config.yaml
model: "multi-label image tagger"
dataset: "photos of plants and fungi (iNaturalist)"
image_size: 32
norm_position: "sandwich"
mlp_ratio: 4
optimizer: "muon"
l1_shrink: 0.01
epochs: 9.5
decay_fraction: 0.2
warmup_steps: 670
Rows from block 7, named by matrix and row number. Rows with one number belong to one attention dimension. Each number is 128 + 24 x the weight over the matrix's rms, rounded and kept within 0 to 255. All counts start at 0. Numbers have three digits each.
# v: attention value (model.blocks.7.attn.v.weight, 192x192), inputs 96-191
# proj: attention output (model.blocks.7.attn.proj.weight, 192x192, transposed), outputs 96-191
v.0:152129135095132048182095134146139079127068121095112175111169163138143147116128127118132111153175094124105112100136123130115183120131114140139093125077143162152150126153102133111144123138149134149133121142129144082133128110136173127151123142096123148089122106123150169122108123119134042127
proj.0:131125136115123160144113153108168169114138105159126088152074126124111139124127128070115126104080123147121144118131178121145072151121124163146123126138153113139082141141126106112101137093065137139152098103111104202070096134116124137122096138169114089145158153144182115119129193126133161125
v.1:112160152133163155088115113117133136146091127171165116134122049117159117149082124199102125120140108122127107103132146130215105136178132154142148126124071177111126132098125137149112111154121148155108107112105163113110135116082114136104134172086071109118109112123113066123088100140122132127
proj.1:149094118145095117097148184137121050130164162124126160069120180128135162145179130105108118106142133113126151118159085100086175116102183137105099112213110121083127135135125117134136108127164111135122169142103104127131134126123143094158165088137134108150127116100112187149045122132100130134
v.2:221127127103120131155105172139128135128126103149200138149109159132134173148120128040125102106176126092107127132162119116098134101080176138129080114115144104120143119092158158103166136152132139219125125120157139090110133135122134206113107098120148101107110141180152183118099035142129035145
proj.2:084136141124109144085087133133125146180121134118047099135085144128112110126167141125116159128130114131132175096085175188138107147128138148132125106121153122126128143148108108105071177099106082059131113112115134155069134133124126089125130179158172157146133225105138056128138203113123157130
v.3:164128124139107058162143155158157125101077113071127127142129113145123100131104144129137141130115159138130093137131103162072129138096108114110107130140121115126130103133142133155134116112139123178147133110127088092120105097140123134141170124158152123162095096134143132151157132157134117093
proj.3:116120128152128112121099129126118154122126101181151133167139163152112119149126156069120113157086110140128137097084150116141137094169122155129122159089138151137122131131146141128135117114118145128129135108105153155140114123127119081112118123108152116120140100129133105122124123143132119125
v.4:111128115116128143129135090128164140137131135142126133120119141125101125148125160124135135122144165134142121137110137102122117130132126121116119113134122151089132086116134128126134137124129112112139124139119175126128132170082146158072128128145132125118093146125136182139108153079129125124
proj.4:124128139105135128117129153119125125117149132132105141134134121133148120119124096125127124107155129103128144135138124148127152108166134128131122134110130105179123155173114160130128145164130126091107146109134115155135124124134144116166145114098101148113128131177123123148116130137115135136
v.5:101124088132090042154143134138117111088109116129091144097141133136112071131137156154119154136116125138090106135155155115162135128127130156088097126107185130193123144158119116134153130168124113130133128109143171120087096136128113084123196119107134141125132140121097121099108128155114111096
proj.5:147152152113116132099161114092133118139084119149140114158134154109108172137114143065108130126051128135159152069107163115120126116132126133113128135096147142060082152129111129130133082119148131140141105119127124145125151121132163152102134143171126103149145136120149151137095112135126126139
v.6:122141122109132092124112143133126042149138130077067141163120079118132080150128131118103146159121136132131179113113124125150153128129154134124101131127121192134098171146113115121071092093091130116144127155109121165108151124121139084132127132117124141126123133157104119128120123118103128130
proj.6:125135095119121107097140138177116134139137125121125122124128120090118147118111118155148098112069141120101115107134140066123137151126146132154142133156159124099139175083136109129230146140117145210138075141126142142139135107123129126102059100130136131130182124115102125128102096109138155146
v.7:077157124085131131162112083134153126154126156103095127202174121095198158111137150125162102144146156127099113108069126139120156176127175127181126116151143086103139089175146075135078111117131162144141103133110107154111154150120050129127056117132132164103093117118128127102088177103106159140
proj.7:096120215165115119135114168135128113107131102156115146123129111160121168125134086199163117064136137151122140187200190078141160097158124107121119120119138153164127084127123147134081125161158152112094151128119104128118122116117195116107130085135112125172234120175103110160090103109079186185
v.8:126131085159080142135171132155124147153128103117130135149133118091062130137091128144123086071145097139189101129174147085132111150106102122125133149131157136113107162096129164124141111159128119186129088096125127096112165120123114127132092132100142079098127121158119133159095127117082117210
proj.8:124102127068159119100122137094126152166117136132133136096077150140134124185154169113075086164155128125094138116143092178131129151083146162162121141111137113112167154124134132120120133079119140128141129135161116138125141132105096134115114181133084107172182217155108167137096143139124090049
v.9:103137114075133140137140126127164179109110124069123126131130121109118123129143174121147128164128141148134086149117091131108135128143099125130133099118115114111135125117111129119109162114075135118134128131117130136125122161159099141130128108154127147132130154121093113114104139117110121124
proj.9:122127135125118120115111136107127130125129098121142104150158109148150162147071123155144131123165146127157141145106172152131124111152132126134085123106139177102139108139107149159124101155127122141130122131124090137127105125103145092127124114111136148122135128151133142120141107130106143122
v.10:122140120134130098135124135115093092122109078121155184147173142122202145100110158108151112173112124097128151063183121167119151132157129121133079101098125136120124120105082100117139190100171141173095160139116116131132101145158105106128114136125083057097134125132128114126086025092140086133
proj.10:090136136123130115130108150135144174125147124150139106114107112123106172114109129118130091079111122140135071158093165065115073150122099123124144135150144154128144127141126139122127082062120121114143107112171136127086132130103137137138110127165166141210119149123134119130118184125124243129
v.11:093156136135105073141113088171178112153164163083106092114166120117126114083161095154140182142110112116131108166101111126129116133169081100121124104150198152139058098193109102150057127079133129125099142122130172100201144099132154145135129136163133122127087130113120138109134218145119126147
proj.11:175126110131151137126128204070151121077118106181146158153128105115115134133106162122078111142120116124118084134148137143142166169131132125187134138150131131190135127086113144129167106139082199191149144127133105118034072122085108142117083121126109139170145082175126111132170103114130105124
v.12:137132039143097106154133130136092134144148119123087091115120133138111175061103095129117111143125106082158143150131122144159123103103120144142133137138144135119121118150133132119162137141122129147123181135126176121082083134130151149199232141112143092126116135115127180120156123090114116132
proj.12:165107148122153156145148114105134131098063065186189132162138132121115118128136217114086117142078072116123129116119117135132077127127128140123106074121100126135131116120104097088114143159107138138208111125116182118128142160135108151102101155200098137138112168130175112091121143153127105127
v.13:135152147127135145111126112145157132108094156152209140120111122124153155138123143077124178124127129110109135143126128107130139158132136132124129123134124152134135128163137141128093150122125145165154125144120136132154127076115103117139117173137077120115154110127133116123119182124134129139
proj.13:134145119127136126136101131111114124148155171123145144088130152118123081127143131129133149121139117161140144137113110128121126093127114139103108142154136136131129130121117147165137131139128153137112131159126066116136070111115142123132124098121161142131112118126108134131128112132147130140
v.14:138141141159133137151121138106121120125109142138143128192087126113150116115126122110131118157111149126122153131144112174110066121120136097155115129154127163125137115131110126144204173145057117123144130147079105159138108122138117123140166124163127116148159128086121064139132140085142158100
proj.14:125127134169137145131128135157095138108146155129133142120160159135090106142146135127159115106142069114119115136127119093092124113091129152098110183131128134127185076098133103094139125164149163141116155100124106125149105130140088116139116076099112126120111143120152121129136130152131065140
v.15:151160151174118123107143158155091101180165156125111125112132092104110142114129124109129122120093131104108181131127127120140103155104113115081129119169096126103120092103155150121091129110154125138138192127102128140150066120128170128108153100096181126136121127133141190127092127117158092104
proj.15:149104107121143128105163100112099124131146180146121131127138127153137128121147133122126121137110106131148106101117108124152198101138148123138149121122125119137120133169154093104162150136111139135157101091129206121108117119127135150148081140128117118171144148115111060126134121131130134125
v.16:084132102141133141115119132115170108100203138101113120108107098152191106176141112114116150127105179104142199127141143143134137146121152118087129125115107132086143148111123080145161133087140064025115138141101115144134130138104131093136137131140135113097162123195134159090139189140185154107
proj.16:145157138108139078141097107098130145163109160137116111130175126091108131082099129210102088186111122174137053140160135058190085133156155112186177106189090138124146119118152180109123131136115223197113140126128126011120097124166123186131120080159115157150126123095107128132131086121066120163
v.17:135134128132116135093129115135124141112128118117119158135091131109089131123127103114092155105141131131123177124121159099141119130144125177126186110127139064150124131152121125145087138133145122134160112174129153120124090160143121047153148103119114110148127110077132134127087149083116165174
proj.17:169106143129197128163145090119144124161142117132131110105126113124126116179075172117115129197134118129138118171100117145117120160119111094134140121093115145106133130130129129156133147085094090154131118137101170149152136118137129156087083108134134131128119102144108140130131126149182125065
v.18:128170119134138145123142126158128128117128118149159123108096107132137107161110151113136111160095136130117155128141156138143120117132073146107126132140137210128133153103116135114135128066166128109135128159130119141129141121119126144104133125124081142121161119156130133126117121132159118121
proj.18:116134125126082106137112142117112139158120145128128123125179128125142114103120123128126171061136132137177106129129075134121124104129139111142151126114126118136129124152128148194177132156135132148127122156096127112131165113123159113128162116126167128117075132086110128122124128123079134142
v.19:149127136091151143141119137083126095120125107103148125129129153107125125145135138123079127099138134113124140119160097128102140138097133145110117145151174148167103143169093119128117118156176115108133097143138147124152112118126143150148110120117163145128152128145160151124132128130146066142
proj.19:125125125132144150146122128101150137158137134120111106154066101138126131106148123136164112144152126157115122105117136142165131131109116137164138125087135113128128149148168106134137149157107104135104127131105099134070139141140129133119108167137122145104159137119119110158132090131149151127
v.20:125135110134134106113148125123140091122108086051100138133124128134129122123114130113113126167127087100161134135143117121138130118171121126109105102152165168152107143122127123120102173131137141137111162114117120143141099154110130136138121106127125102128137129105122128123169115112129100134
proj.20:132137134133140114065106136130138127131122093158158133112120130132119083152114168130122145127120129127113093133082139134113116127079084144149099145081126112106133111152125135138143092122135146140129128161135109171132138122133105115126096133109153155124109106168145094128135133141154137101
v.21:167097150132137111097097165158122112098076149129170137155240099108185164126124131130135131107151117146112098092099125151124132144108167097120068113107116122130153131146124139146154098124144121185121144128130122087158105069127131097154069136118136091117131103143140131116115115115146107151
proj.21:128145131150112134136107102175146175145141116154125126106034177134115118133163129105170129131123074133148126138094144127132147125109137176111148166155143115119137124126145119091086138054149135077108134129127094123125095134129117166119115108145165145172132136143122088159133157120164119107
v.22:132110111132144092125138133150158125137143124130088139120148162141086107123122127168134127122151106125128144138135150137126115123146115121109139167126137163115147102125123112137118128124119114115145128124150144115138107105117153118123140135124112128090101114110133161104125164143136092124
proj.22:158132142118093165139128129113091129113097119144157111136113107109128131126130130107082129147106109125136111132174104110155116134129107147129120105109110067141118133126129140152145122141122151091100130125123112154122162114113096176131112109143130131148136124168172128128116128109115109127
v.23:107117128128127126127127147081122140111111129125135116108104134141134117126159127104139133126102142118151136168128123109137126158122103124105092159156136111133123132126137129115141112123112127121156127128114122143130106096175122122140130122153171149156153117125111124121184128133120127097
proj.23:098134119134118127160125071148102135134129132134142151154172128146109142114127092127136104119117109123118116120111128126101168102126117143147179132094130162141129111139129123110104128137154128125129134115126121134113175134134140116114118149123138109099160135138143136132181115110114126145
v.24:159137186129096150113135108089177114126173193157092125120116096110133153122143170129113064118134115095141139124120077123124141133124138061091168145132117054097181135068120137122104115134157142127132132086128100152096137135124116130116121112098127102160131114142192129118195128138144155128
proj.24:134136120128129103156137100130128118127094111116162112127167159143185126133099116158121209182150127151105149094108166112158092134168090100138116115146125161120121073191127130114140180139134174128130134139151148096146095136134105135128104118092145116090131084121092104109084125123132132153
v.25:137145165130195142133125098108110128128150050114138153131128147131098129132092139113122117128137112133100116124118120122116115113114062168139185161088117135161110158096131124120130123130133141087149138149116117129134143143153144142125135135126128130145170142095096115129092109149132109094
proj.25:106117119126088144148147123152098119129131155063128104095108082120130119142127086113146117099140164123143129129111090158136125167091158129145079111078121143096132189160135124138129084194129041154088122106127125192138150094120146102161126144114167151113108118122144149120095130138124127113
v.26:135145132132130135151146136105131134095127101158095135106123122148098118136152104138112132152127121128102154120159135124095113130147126177112118145115119120164105111123144128127127130137171138150156109102188132126143120097154132124143174081143111113150097133115174140131129126137144046104
proj.26:132137119162108132129136120128166135127127136118132129159150134068166129093105137104135166152164170158182130086129143139148137129156129096142163111114114112116127118137116085201117136124108065058083106166111147151118176128139139129131148226108139129145126139153131140092175104132094117129
v.27:134153129104133128129139127172168127122152120092182138131129073133150143127122129116110129123130117128118118112091122144138106131129111132113117147127139137117123095168141178127032134107129119149147118123130151107163111044131111142100069123135066122084130066139111115120114143144115128129
proj.27:116110150132096136123114123126119115142123146124124131135123133133126110126131119125119111116177150141155161142125114136134159141137162145146129129148149121129169123116121148184137114126105177124132141141070080133114109131108130147122129111133181127203168124122124149127132128100141127145
v.28:138126126099135119137121186142081134087124097131121108079130077128176125117110136139149105149106130155156113111127123157139143110134094164131137139103147123130127154172065130123166164126136145148067146084140137130124131133176190134136128103096130148169151125173122107116151058130075118157
proj.28:145133132129110139135136125109149143114127086112127130144115142154108141169106128141153145092130111130136130136126115174090100150088125148145130109127138136148110128127130099104128105089121112148170079192122106135115169121090088151143149138151155076122106098108152129178153136127148148111
v.29:114147159135096112143147112104148116141095144129107129099112169165115119081137131124130140104143091098146134110124125102150179112140127125146104123089114100129130116142108123130152165168095124120096137109159127169117133126158107129177152152090154132136160129080128108137129127070104127098
proj.29:139130137117212146117130107128139107116109123135125119137091105109112113180118145085130136188120128136082125156127145096123074154125090168136119121146150152099119090149141128110136092116135130113142118101139124141140094175106090112146087109154101131090098136151138161130166140134177133149
v.30:149142110171103110118109137131126130117146095118134160157139123136105116138144136128090178108106118102116103162107128081140052128120131131105103121131134132153059149122123168146134101133146131129129154130141185125150113113127122124108129129137124126136111140120108102120127146095132121127
proj.30:104131133120104146102160105161104087147105186144128126118125135110116117154139109088120110139153115121143106094117162182123213146110146109124083131096128134139126117146132122133100108124143157132123145136107087135132145101122127140122139163122128149162143168141129145105106157170129099121
v.31:126132134146093105132138122126128123129136125130116084112126123134108137100161139127093130116133121123117088129101111080126129175092136107109133144129139130130114129129156114134157089125129122149135152124128115117131130121133138095152133132109150078128111114115115157124140140123127126124
proj.31:135131106102175118153181108129122125124118135147148153130117128111134130172118122113120125154095155133129131108138128126143128129131129132120097115122138122125118161126138133118146135135151137129114115116132131129126127128128105153108118144132120130125161126145131089126086105153148131129
v.32:080166166122154138066145141124131101093126145150131123073090079176136112134158107092119137120159129122098137107115124098128121136160107165105086133126169206112164118181168131139141137135085123091128135085120150118162136124131145137084125119133092108147128111134130128102135159140152126098
proj.32:139119115127126137145129129116130126124127154107121184134150156108112138099122123133113172140127159151154128129133120142110127120120151131127182134139122099157105148105117145116122121152109147127099172167129085147096111135137139164135132133089134109124118107138135162147151132106114107160
v.33:123116108092130156063133132127095122158142149153122140136098145112154153147160071121110149123143138131132136145128133109152137127140139095144062158127138162122124117095138168111061127124114141125121123124140136120183122128077183162123122181117126176126132125126126176128135096128124125116
proj.33:127117118130124130081162137128154126096111135120112127084123131145132166049166128158121129090121119114108117075148114138134156102121143122093220151152130106166105174148124123120136114151135079141137128125125164137103154149136140143128128117120110127140099116079112139092134163127178147128
v.34:128146142140164144057106129205137125092115132127144131125147128157111133117122148148130132079132144136129128115129141121173146125133093128120115138132174174101139125130158114148132131136141134139120153124104123140147122103139140148093082126099105134121127121176128147112107118190173102129
proj.34:123123117111153130144099128083076177149123128146145165075116093150121161121154144147108135111116105126130132112146098143099191114119102129140179130117134121132144170146107108087102126130129127102126126141121096105008122110116155138142144123123129151131156090136091086132120113067128156106
v.35:166159185125124103127139120131125109134132115134140133120118125118078125116111143099099118106127118131119118110184128129114147149111115142113167123133131086167108126124134122147160132141164101115119126128147136066106115094117101123117143104139162107135128109134121120131124069132131103109
proj.35:142128127152133146107153123121119128164136137123115110174140128158128114133112144088113132153120132139119141107061082119111094140185137142150128120120123152126152130163148129119175086154084117103140126121124164161158129122139126138155146158111117110137118128113121131154122133156117153137
v.36:131125135097127118103133116081129124084142106106126124136121129153132111132134153093101107104132137117144118097130136153088166120120151130132105128124137134098123120127148091104170170169138119104128122128118126142126108142105123126127124126121117106133181131154095113132150115138155142097
proj.36:128123126169133116124130119173109111161098113111089119117133140133125121126096108137139123182123139135131137127121130080115100149155114124123153147143101119136138135151148130090133098131163135098125132123123116137141124152154118154125156101118132129117103133130134108132091105126138169145
v.37:138092103123144177132204104118120117155146077141148115120129097138141158124104118125123146129170127121125112128141076101111103125110176103153112137112119154091134116135141173140116154126135152148114160119146129082152130081104176139142119128119132076063107135174198190141118097103149089121
proj.37:126143131120138126111097120130172122126128169127113123135094165141131101088149141143130122111198127138105128091123115179165148130133129138131128168132107072178144128128117097132078122145105081057125087120129131127136108143122113124136151156130127191186146162119120121110118145127138126124
v.38:152102129127113078156117146141081107128119121124154157126105196128083137117119111077128097151102089149142143104150113117140105137126169141132139134143164097156107167106113104131140147127123128151128129173132107113175105148130121109139125112134129100149156106080126090146136096109116115122
proj.38:130128141119167126126138109130130167129131125142121116116133099125103119152125165115137125083127075112103124143086118170145116118108097143127146130092174121092128084150131112125146148122125106108152117079112108132146139109136119172129158164152096113081123130158164116131178176130165137122
v.39:129055130112132121163127143107204133084128140107125146158138181138075096121096114131173112167126094098150114115202131131085187133132137104112133161106124163121135086112094100077154151160148143123146108113129121089128128122142146114117078176138134071108139158183130146117161146255118104108
proj.39:145132069128084141130103188113081115150131051114146093080110136137149121123150107116123133176073137149075117144112131087128059151127066179135078129134126110160146199120116126169141133058128141141129135122205090129099141148125042137135141147135176134085104132124137083128128099112117111075
v.40:112163151129139126089062144186122068101099142165130065108117088106155129139120115149159047134131128147172148102128127107164076119118016110118098133148132190105097119135136147132132116104121102125129129122138135129137134100100128133040120111102096126170171133122135130109106123088115116118
proj.40:116099122124105137127129105110134168109153072107124162164129117159120133141142117118129136077197130109125126095146129185097138145078255181141166114149142058104129071195120102127210129165128177132111126160104093106120156123133138159154135098123118091136120131147137142124184110151153130123
v.41:111146207156193144113115140151125126100122121089152173167124124133217170142096136121116156073167148124116106080128167172097109134165082189160124099095083127195211086059162118127168154108133110131114115078130127122127100126112102095120134101172125126110131132135134151123076123137146102116
proj.41:141135113178080136111126103130133144121169165101090114080111133132128126118187063114120131160138130155157128157114127098094107156126200109038135115129111131084103157134136134079071065120041111130057127136121136161115118159180153110143129120121165151252162124128152149148144127112120160102
v.42:143150134101139157088136101098074136138142126126125142117129106154154120100142095131105156166129150136106119132111126124116102135163120113131183120139138131129118106119128128126090170164130145128108114138108136153142125118104153186083134127141074166121141124103158112146155134131184101132
proj.42:152109118157114131122127110120190089115117173136126127120151140135142150120121145147138149077143117110139119149119113129127180116120086093125124157126133183173129105183146156175100104140128125121148126155117094137140132130123131155155141155069116119118109083121104133113077108127113151142
v.43:125129137119154097157161182120129139143144110124113113132143105106173143136120127176100148092139066136132110156154164170111115035168113145109139115092123110162148151127137136112142123120154124093120127100140133103124130143138126155141144101102156161123130115097103122096123114130138136134
proj.43:160127131138085161096121132094129116112118115072105090145130127129115109138124088126139160185139161132171111128140116121149057177129170108143111120121096107113085098109153134091119092149103136151124133163079154145148136123133131089115129102118153093171111132123174136146113138085120125114
v.44:184126138064178128114133140101101143123135121129133164124215115124138160128149119142124120131160136115110083130140092163099124109111133136128123125145138126141125183149134145120158117141148085125118132156111131122103140130106129125118092109132172172119163129116109110104124125144158135151
proj.44:123134115126081118128132108136144092157117141098119093133107156159124135113131131122140119097109134149145167123121139134124139157117088130140135147135123151141122096087134108094106138124144126127128128147108094131144127135127119136115128149095130110129126151129159101130139146131118142095
v.45:116131151127143128173099114086164086111128150158111084092113125135199126135149128133164103090174140140139134135111130117174104137125150104112060151142096127129137083134132120132102123130084115117116121114142128172124138145131104158086127125087129124133129128107162132128130107109106120145
proj.45:106119141128169131093123128111139147105126147121122155160069106166092139148117075147128120142204142137116125123149182130110129122119183141125125116164149123078095107139130185114135126137188117122076181128147120110107149135160149111136101091128146134124129116133136158163096090114140146165
v.46:143096057120125177104092188110099141143131113132146127135155119115144133120098115160112169150124172122138124148155109142123106101112129132152169094122095118123096180102127102076106124160135150172130151125118106114122123166128137124127113131136142116104151180131075126136113105116135110153
proj.46:128114108080096098099103090095157124139158120148119077132113121139125137132150132163156077088120094123104102130070131131134145163088110126129106146129127150123158136126109121145125134117132099123161094125128166086115166069119179130124164160127123143133151180123130129106075121153150183117
v.47:176115106142129133149159130133103167115091085122135125167103143131101112132104134138105120093117105131118127125121149125120138135084156136132133127123160127138128146134122124118159123160145155145127075109173113091114116116124132136223168141082130090127129156140159130139138110111112129185
proj.47:121129128137152133141125126118132113159126114147136101137101132098134116138133171111117158175156115132129137128143131142140121130135086129104125135106112127102118129108140084131093130108126054116141120135122163147124133159125114101073146141194134154119131181134096116121115109136158118112
v.48:128129083132128146117129129163140131132123134134106140114093136127109130157112118132114144125118168129138170136110126129133131152103159128131151170125110130109169133097128119133133114120098113131166146141124110152132100154121161120148159170123126136133130113159127135125127125113147132111
proj.48:143162131072107109136151130115101132119108114160128119078151127107123138122128160152121127110092106148092136117144095140162116095115101179129122109128129121125106157148118126133140196156152117139077119125122137094167133101127128139152133079128120140099109105104125109125124139137159125142
v.49:142137122112130115031109135149138099093182151198144113122104101127181142096100152134129136125127209124138144146101105143152129119137136153120128125096147084119126125214124127199074138145103114128117200145139125127162178117137159103114131148109112130187124109167105073117124127166073136103
proj.49:119116158152160117164124130096122155110123081093106145128130134175121113109139157177130151151128126147092158109136132133053130135117154128156125166159110180132143127115136113057190117102137154123123134121097131119082106099061133146155130024151168119156107018080128164128169088127179135103
v.50:106084137141108156099110130139144135146152115086113133177129126128115126132128102142128138183127154125127143128132129122111097130125154139138162117124149110143078135077129119121106131157138128089132142122100106136158129173117154101127101115135133114130132166104122149170127132144137137118
proj.50:114142102107121083114131126128171069118134136154124105083138125127149115132130131155136132120132156125113105163076147120126201135095091119146120138082101156118149121133141105154114131081122081165121130132126142109122118133149120147117131137110145174117098089140124091103129126159145124092
v.51:136125143086127128122156131134145095111192135183136124131151108131194149125108131133103110125119131115133145106164145201164149125134198061105050150153154137105150110130103140141159156089196099118090132118123165122108108059082175120124110142081129154110127085203155138101153099159132126128
proj.51:135137149170135123142110156120116133152095138128136124129128180174147126085156139152108136128122083137125128111164113033116109090183071135130208135174124120172146087133140119088146126089117185128146133163116103084100144180120052174127157092177130093161149121077113100137132124088099135131
v.52:127124120128127108140136129129137113131132122130127127119130136129129128118130137114122130137127123129148130139135125137126176126126128115123133127131134114124124133131156128118145110120125122129154123128137118134111129128159100116141121129158152124106126109118111124128150132131128128119
proj.52:139141124117127138137129126144137131134126105131123126149129126107111104142131123122127130137118143142115128131124119106148092122137129142144122133138140128130129129122122155128128131136129156121120120147116124119149127129132132123134132128116137111125116130134145112121127129137133128138
v.53:110074060080125080131148125082091159139124087118125143133153195125119131139142161146158150120152116093151129144133125131114148127147120155107103114148127137128125118130146103129102122176128132118131120161146128128127129189129124097129149115136150149105128177113132129123149103126128111135
proj.53:116106122134125153117112114172144127136134127130127077151112108144123131100089111100129091161088162136132130142151164125116132154118111104139132128097075133138107163124121129156163110074166108116135094099150196155124140117127124114080089114141131145129106181119153156135141152126128172109
v.54:144125112111159160097118128104138129121146118105124119140189123137134114110134132171117105112181142158128123131110129171123164124120103118125129180115110100121128143112133122128129124138136102101129121118122126123125113123146126136120120124159148180124131126126108133128125141149148119135
proj.54:119120112137092145127113121147152148120119107129125091140113107137152114123128126123122108125119127132137119126140116083128120130137119155131164128148119142124135150136125152119103095123126123098105120118116115139144151145134130129172123127104150153124106112115133128116105109131129123122
v.55:127127118162128193094127113092133116135099127119117098124133132125125133118138145165095156111122123126129098147165104122109169120147101078165171130112125082120142111113153134124094104119083131126154141128137139153104118136144111103135137118177140120094112149115079124082096147140130128096
proj.55:209152121129131141139148091159125101114130137129091146112121119120117161148190112128126117129138098110118124101119161126154123135128132132123079125147128132116133132145067134110062110157148122084130105149129123113175111171117152119161127142098120156142099124123146099125112126146152133114
v.56:112091150131110130157128103119123190144125187132145156129131107115130131121153113085114066245113172133089079129127096101126118132141140122090193082130141085128147063133147163128131125139081129125130144130093127097074183150130158116123095093156134135126110085119137142129122137109121138182
proj.56:131146150142155155107100110134199123078122093165121110128126183150130135141046118121216163026136148062133162147107141151127140093122119147168100166094148178120156164154078196135063178075157093178115144093119165147141107123106122124129146123097139088102152100185126065162164183120088127139
v.57:128127224111154088087054152190131107135130092058122136149108114126134125102182179131150100151133129180130144143115133149168066143108123119129125106141115134136131154101117127147125110120121124086119138128125113087172112133132140080094111115092101124158140134095081125156095141131138138126
proj.57:133089085143171116131190134131112152124145163137114120085148066156128157147095096133127113133119134125143098115130119113092215113106135120117128127160116148089152061115136074117168115127137149171142116085112121128111088120166100158120122080129117124130135087136171123115106132147130139090
v.58:141139128096126140164158117078102149100086162138100143130130133133112109122112119133141130167115135123128087123113098106101110155088133155134132130127135126106163127146146138117148120111146138170129096158142132111129195181060135150166161092122143135181145123176178149128136131125122116077
proj.58:145128112146103068132135147113150090129127126133119123124145163157165140112114168127130139045124135142122212077137177154131125124152094119098135122101129126145066093142092096128121125104141120138143140142143124158173115135134150105118154188115083140077178143128124104138160123147094156089
v.59:099129131139131100136108124136178139115131154151104135074128172135122113127159121141148143080137124108123159122147160104143129119146121148111111143123112143150103089137116116127118124147158110099095146126159132149145116150130136153071110141125120150125113126139139200094129112183123116111
proj.59:131133128123142139091161130107114122110115134117125127120102097133126138080115122112121118154110149141128115130157123132127126166132166131141138095124117111134110173133114143124122088094151124112069155134138138137065162106125138144149112133128160142159111101114124133130145124093121151148
v.60:175147129130133083122147128169111111157099146119122150109154151124092108131122147169128141095091124126106132103154168150118112138114096121098148114164199152147124128131136129145094127122136125122125128139117111162154132143132115121080129126128124131121128131151127103127121103153140108128
proj.60:138114099157127140127132156106103156137114139138123152145143125128123137106146163106113117086105124113145164113168110135102185102120120105149125155128136126117121149112132135105178136168152161125134124117134145118101108112109127143170141125127101091131151118128139101149155140089140115130
v.61:105131083123092149130168133077091153111123148155134129127121108141135135129115128117085146096107158121106121135110114122116127135057128152131078128111152090126146082133147137161209122167124090159140101131131124086105151125091102169120201130118143130121127123188139126127137121073129117087
proj.61:131132199122111118106122083128162117144108128128107154141153209148139136110123169103121129149132135127118168082111150164103121095170120126078187132098133172132124150168090132083094116113111152120134132128129157142148119161157141125122149148131127131154171190070095159120128115133119157160
v.62:122127122084134147111093101128147143132142134124104127141104122130165142129145118126100063123125152123124103076095117184140201123136145138159157128111097136135122071142137067080125099197144128122123147105122161128104128121096133171115111150127137118095136136142114160061128091169148170123
proj.62:129102139164128137110133143184129098104072095138118124119132135122122148087144110159129170160086149111137129167134134088139102123166132169122130092179107122163175156159134134130106130111141134099123159149121126122122104144137111161092150112083121125124088086100092108140109118120131141205
v.63:152125128113132082130104138169132122143127151114127178142208131126120128130109116132166133144110114138112106116136143139066159153137113117105132120140199183136112144143150089121071066128152128103132094129137146131180175109090114103105085130135113103130118134112111132137116161203135120119
proj.63:143133106135050138133120168134147106126142127116109091110121128113144117133217139117128145080089116119128137122172136098142151141125118133141107118133130117180142140113130106138150114143145157114152121138130086161105082107096135168128131159138122118165166129174139100102152127112124087111
v.64:139111127090126099142161128153140103143122118180099122124174147127118094087132095119133120086102129072093142086093167122126132128095144131096145121125118144128100124141122110090159139134113124129181095109136189087152056133109152098130130115143151141147129123102066128138127158153129112143
proj.64:118122058129118131153129137118130123110127141128115117136081132161126106113136103111149191149148130126163119128150119125127112122098125128131072178142142153122129121126134148130097123126126139116110128137134105154101137144127154121108147134159127106101145108155097122089086168109109126118
v.65:125092126124130122180156105113117091137115148115130127133139091114111089132171107114094128150125147128121056160136148122150125096157145117129130159159166115140126175120107157124102134172151158113121151128123111119155125153160172180123133137112142090146135112127126132133168108116125124135
proj.65:115129147143134123092136098149097127126130148127156128134104137130135138175091156141128135120158153126137107103157087126107130166156094117107147124127071130124125126112101099126126143115112115135129166130143143131150090118115135144106136117144134148112135128092080094106091126126154109110
v.66:128070136080131143118122096127126121133140140122132129138173134120097169142146108107091179129107071156118112106133121138152120120116155184137115131097077147128111167147128137097079103149114160109130093162134125165149126140122153130143125125128107141129101133115120091083139119120135125132
proj.66:159126096140076114130108137126112138142128116162148116144134137126110123124127140104157143103110153093106110140131138089099109132117148122128148109136128147127150100123130115164112128096131097141049183117125106106128128105120129077124098132153163104101138141083069139146134126110154152134
v.67:171123138116145133095139131128118141129128144143118112123180133103106141094112139145135126105103107110199101130130117139116104064137157112130142131139130132126104138115125135146111104134137140154123143123129120103136131124142118132122140139117158127126154123122137136155127130108127164124
proj.67:131118147134128114126119115094133129145139139124112116111124110151129135142129127111146150123135133119077141080114116136136105147160123123134133129140112139171136147120124114140124146136100096121152139138128126119140123137119136117130132142157120121145143118133095121120169147089138140124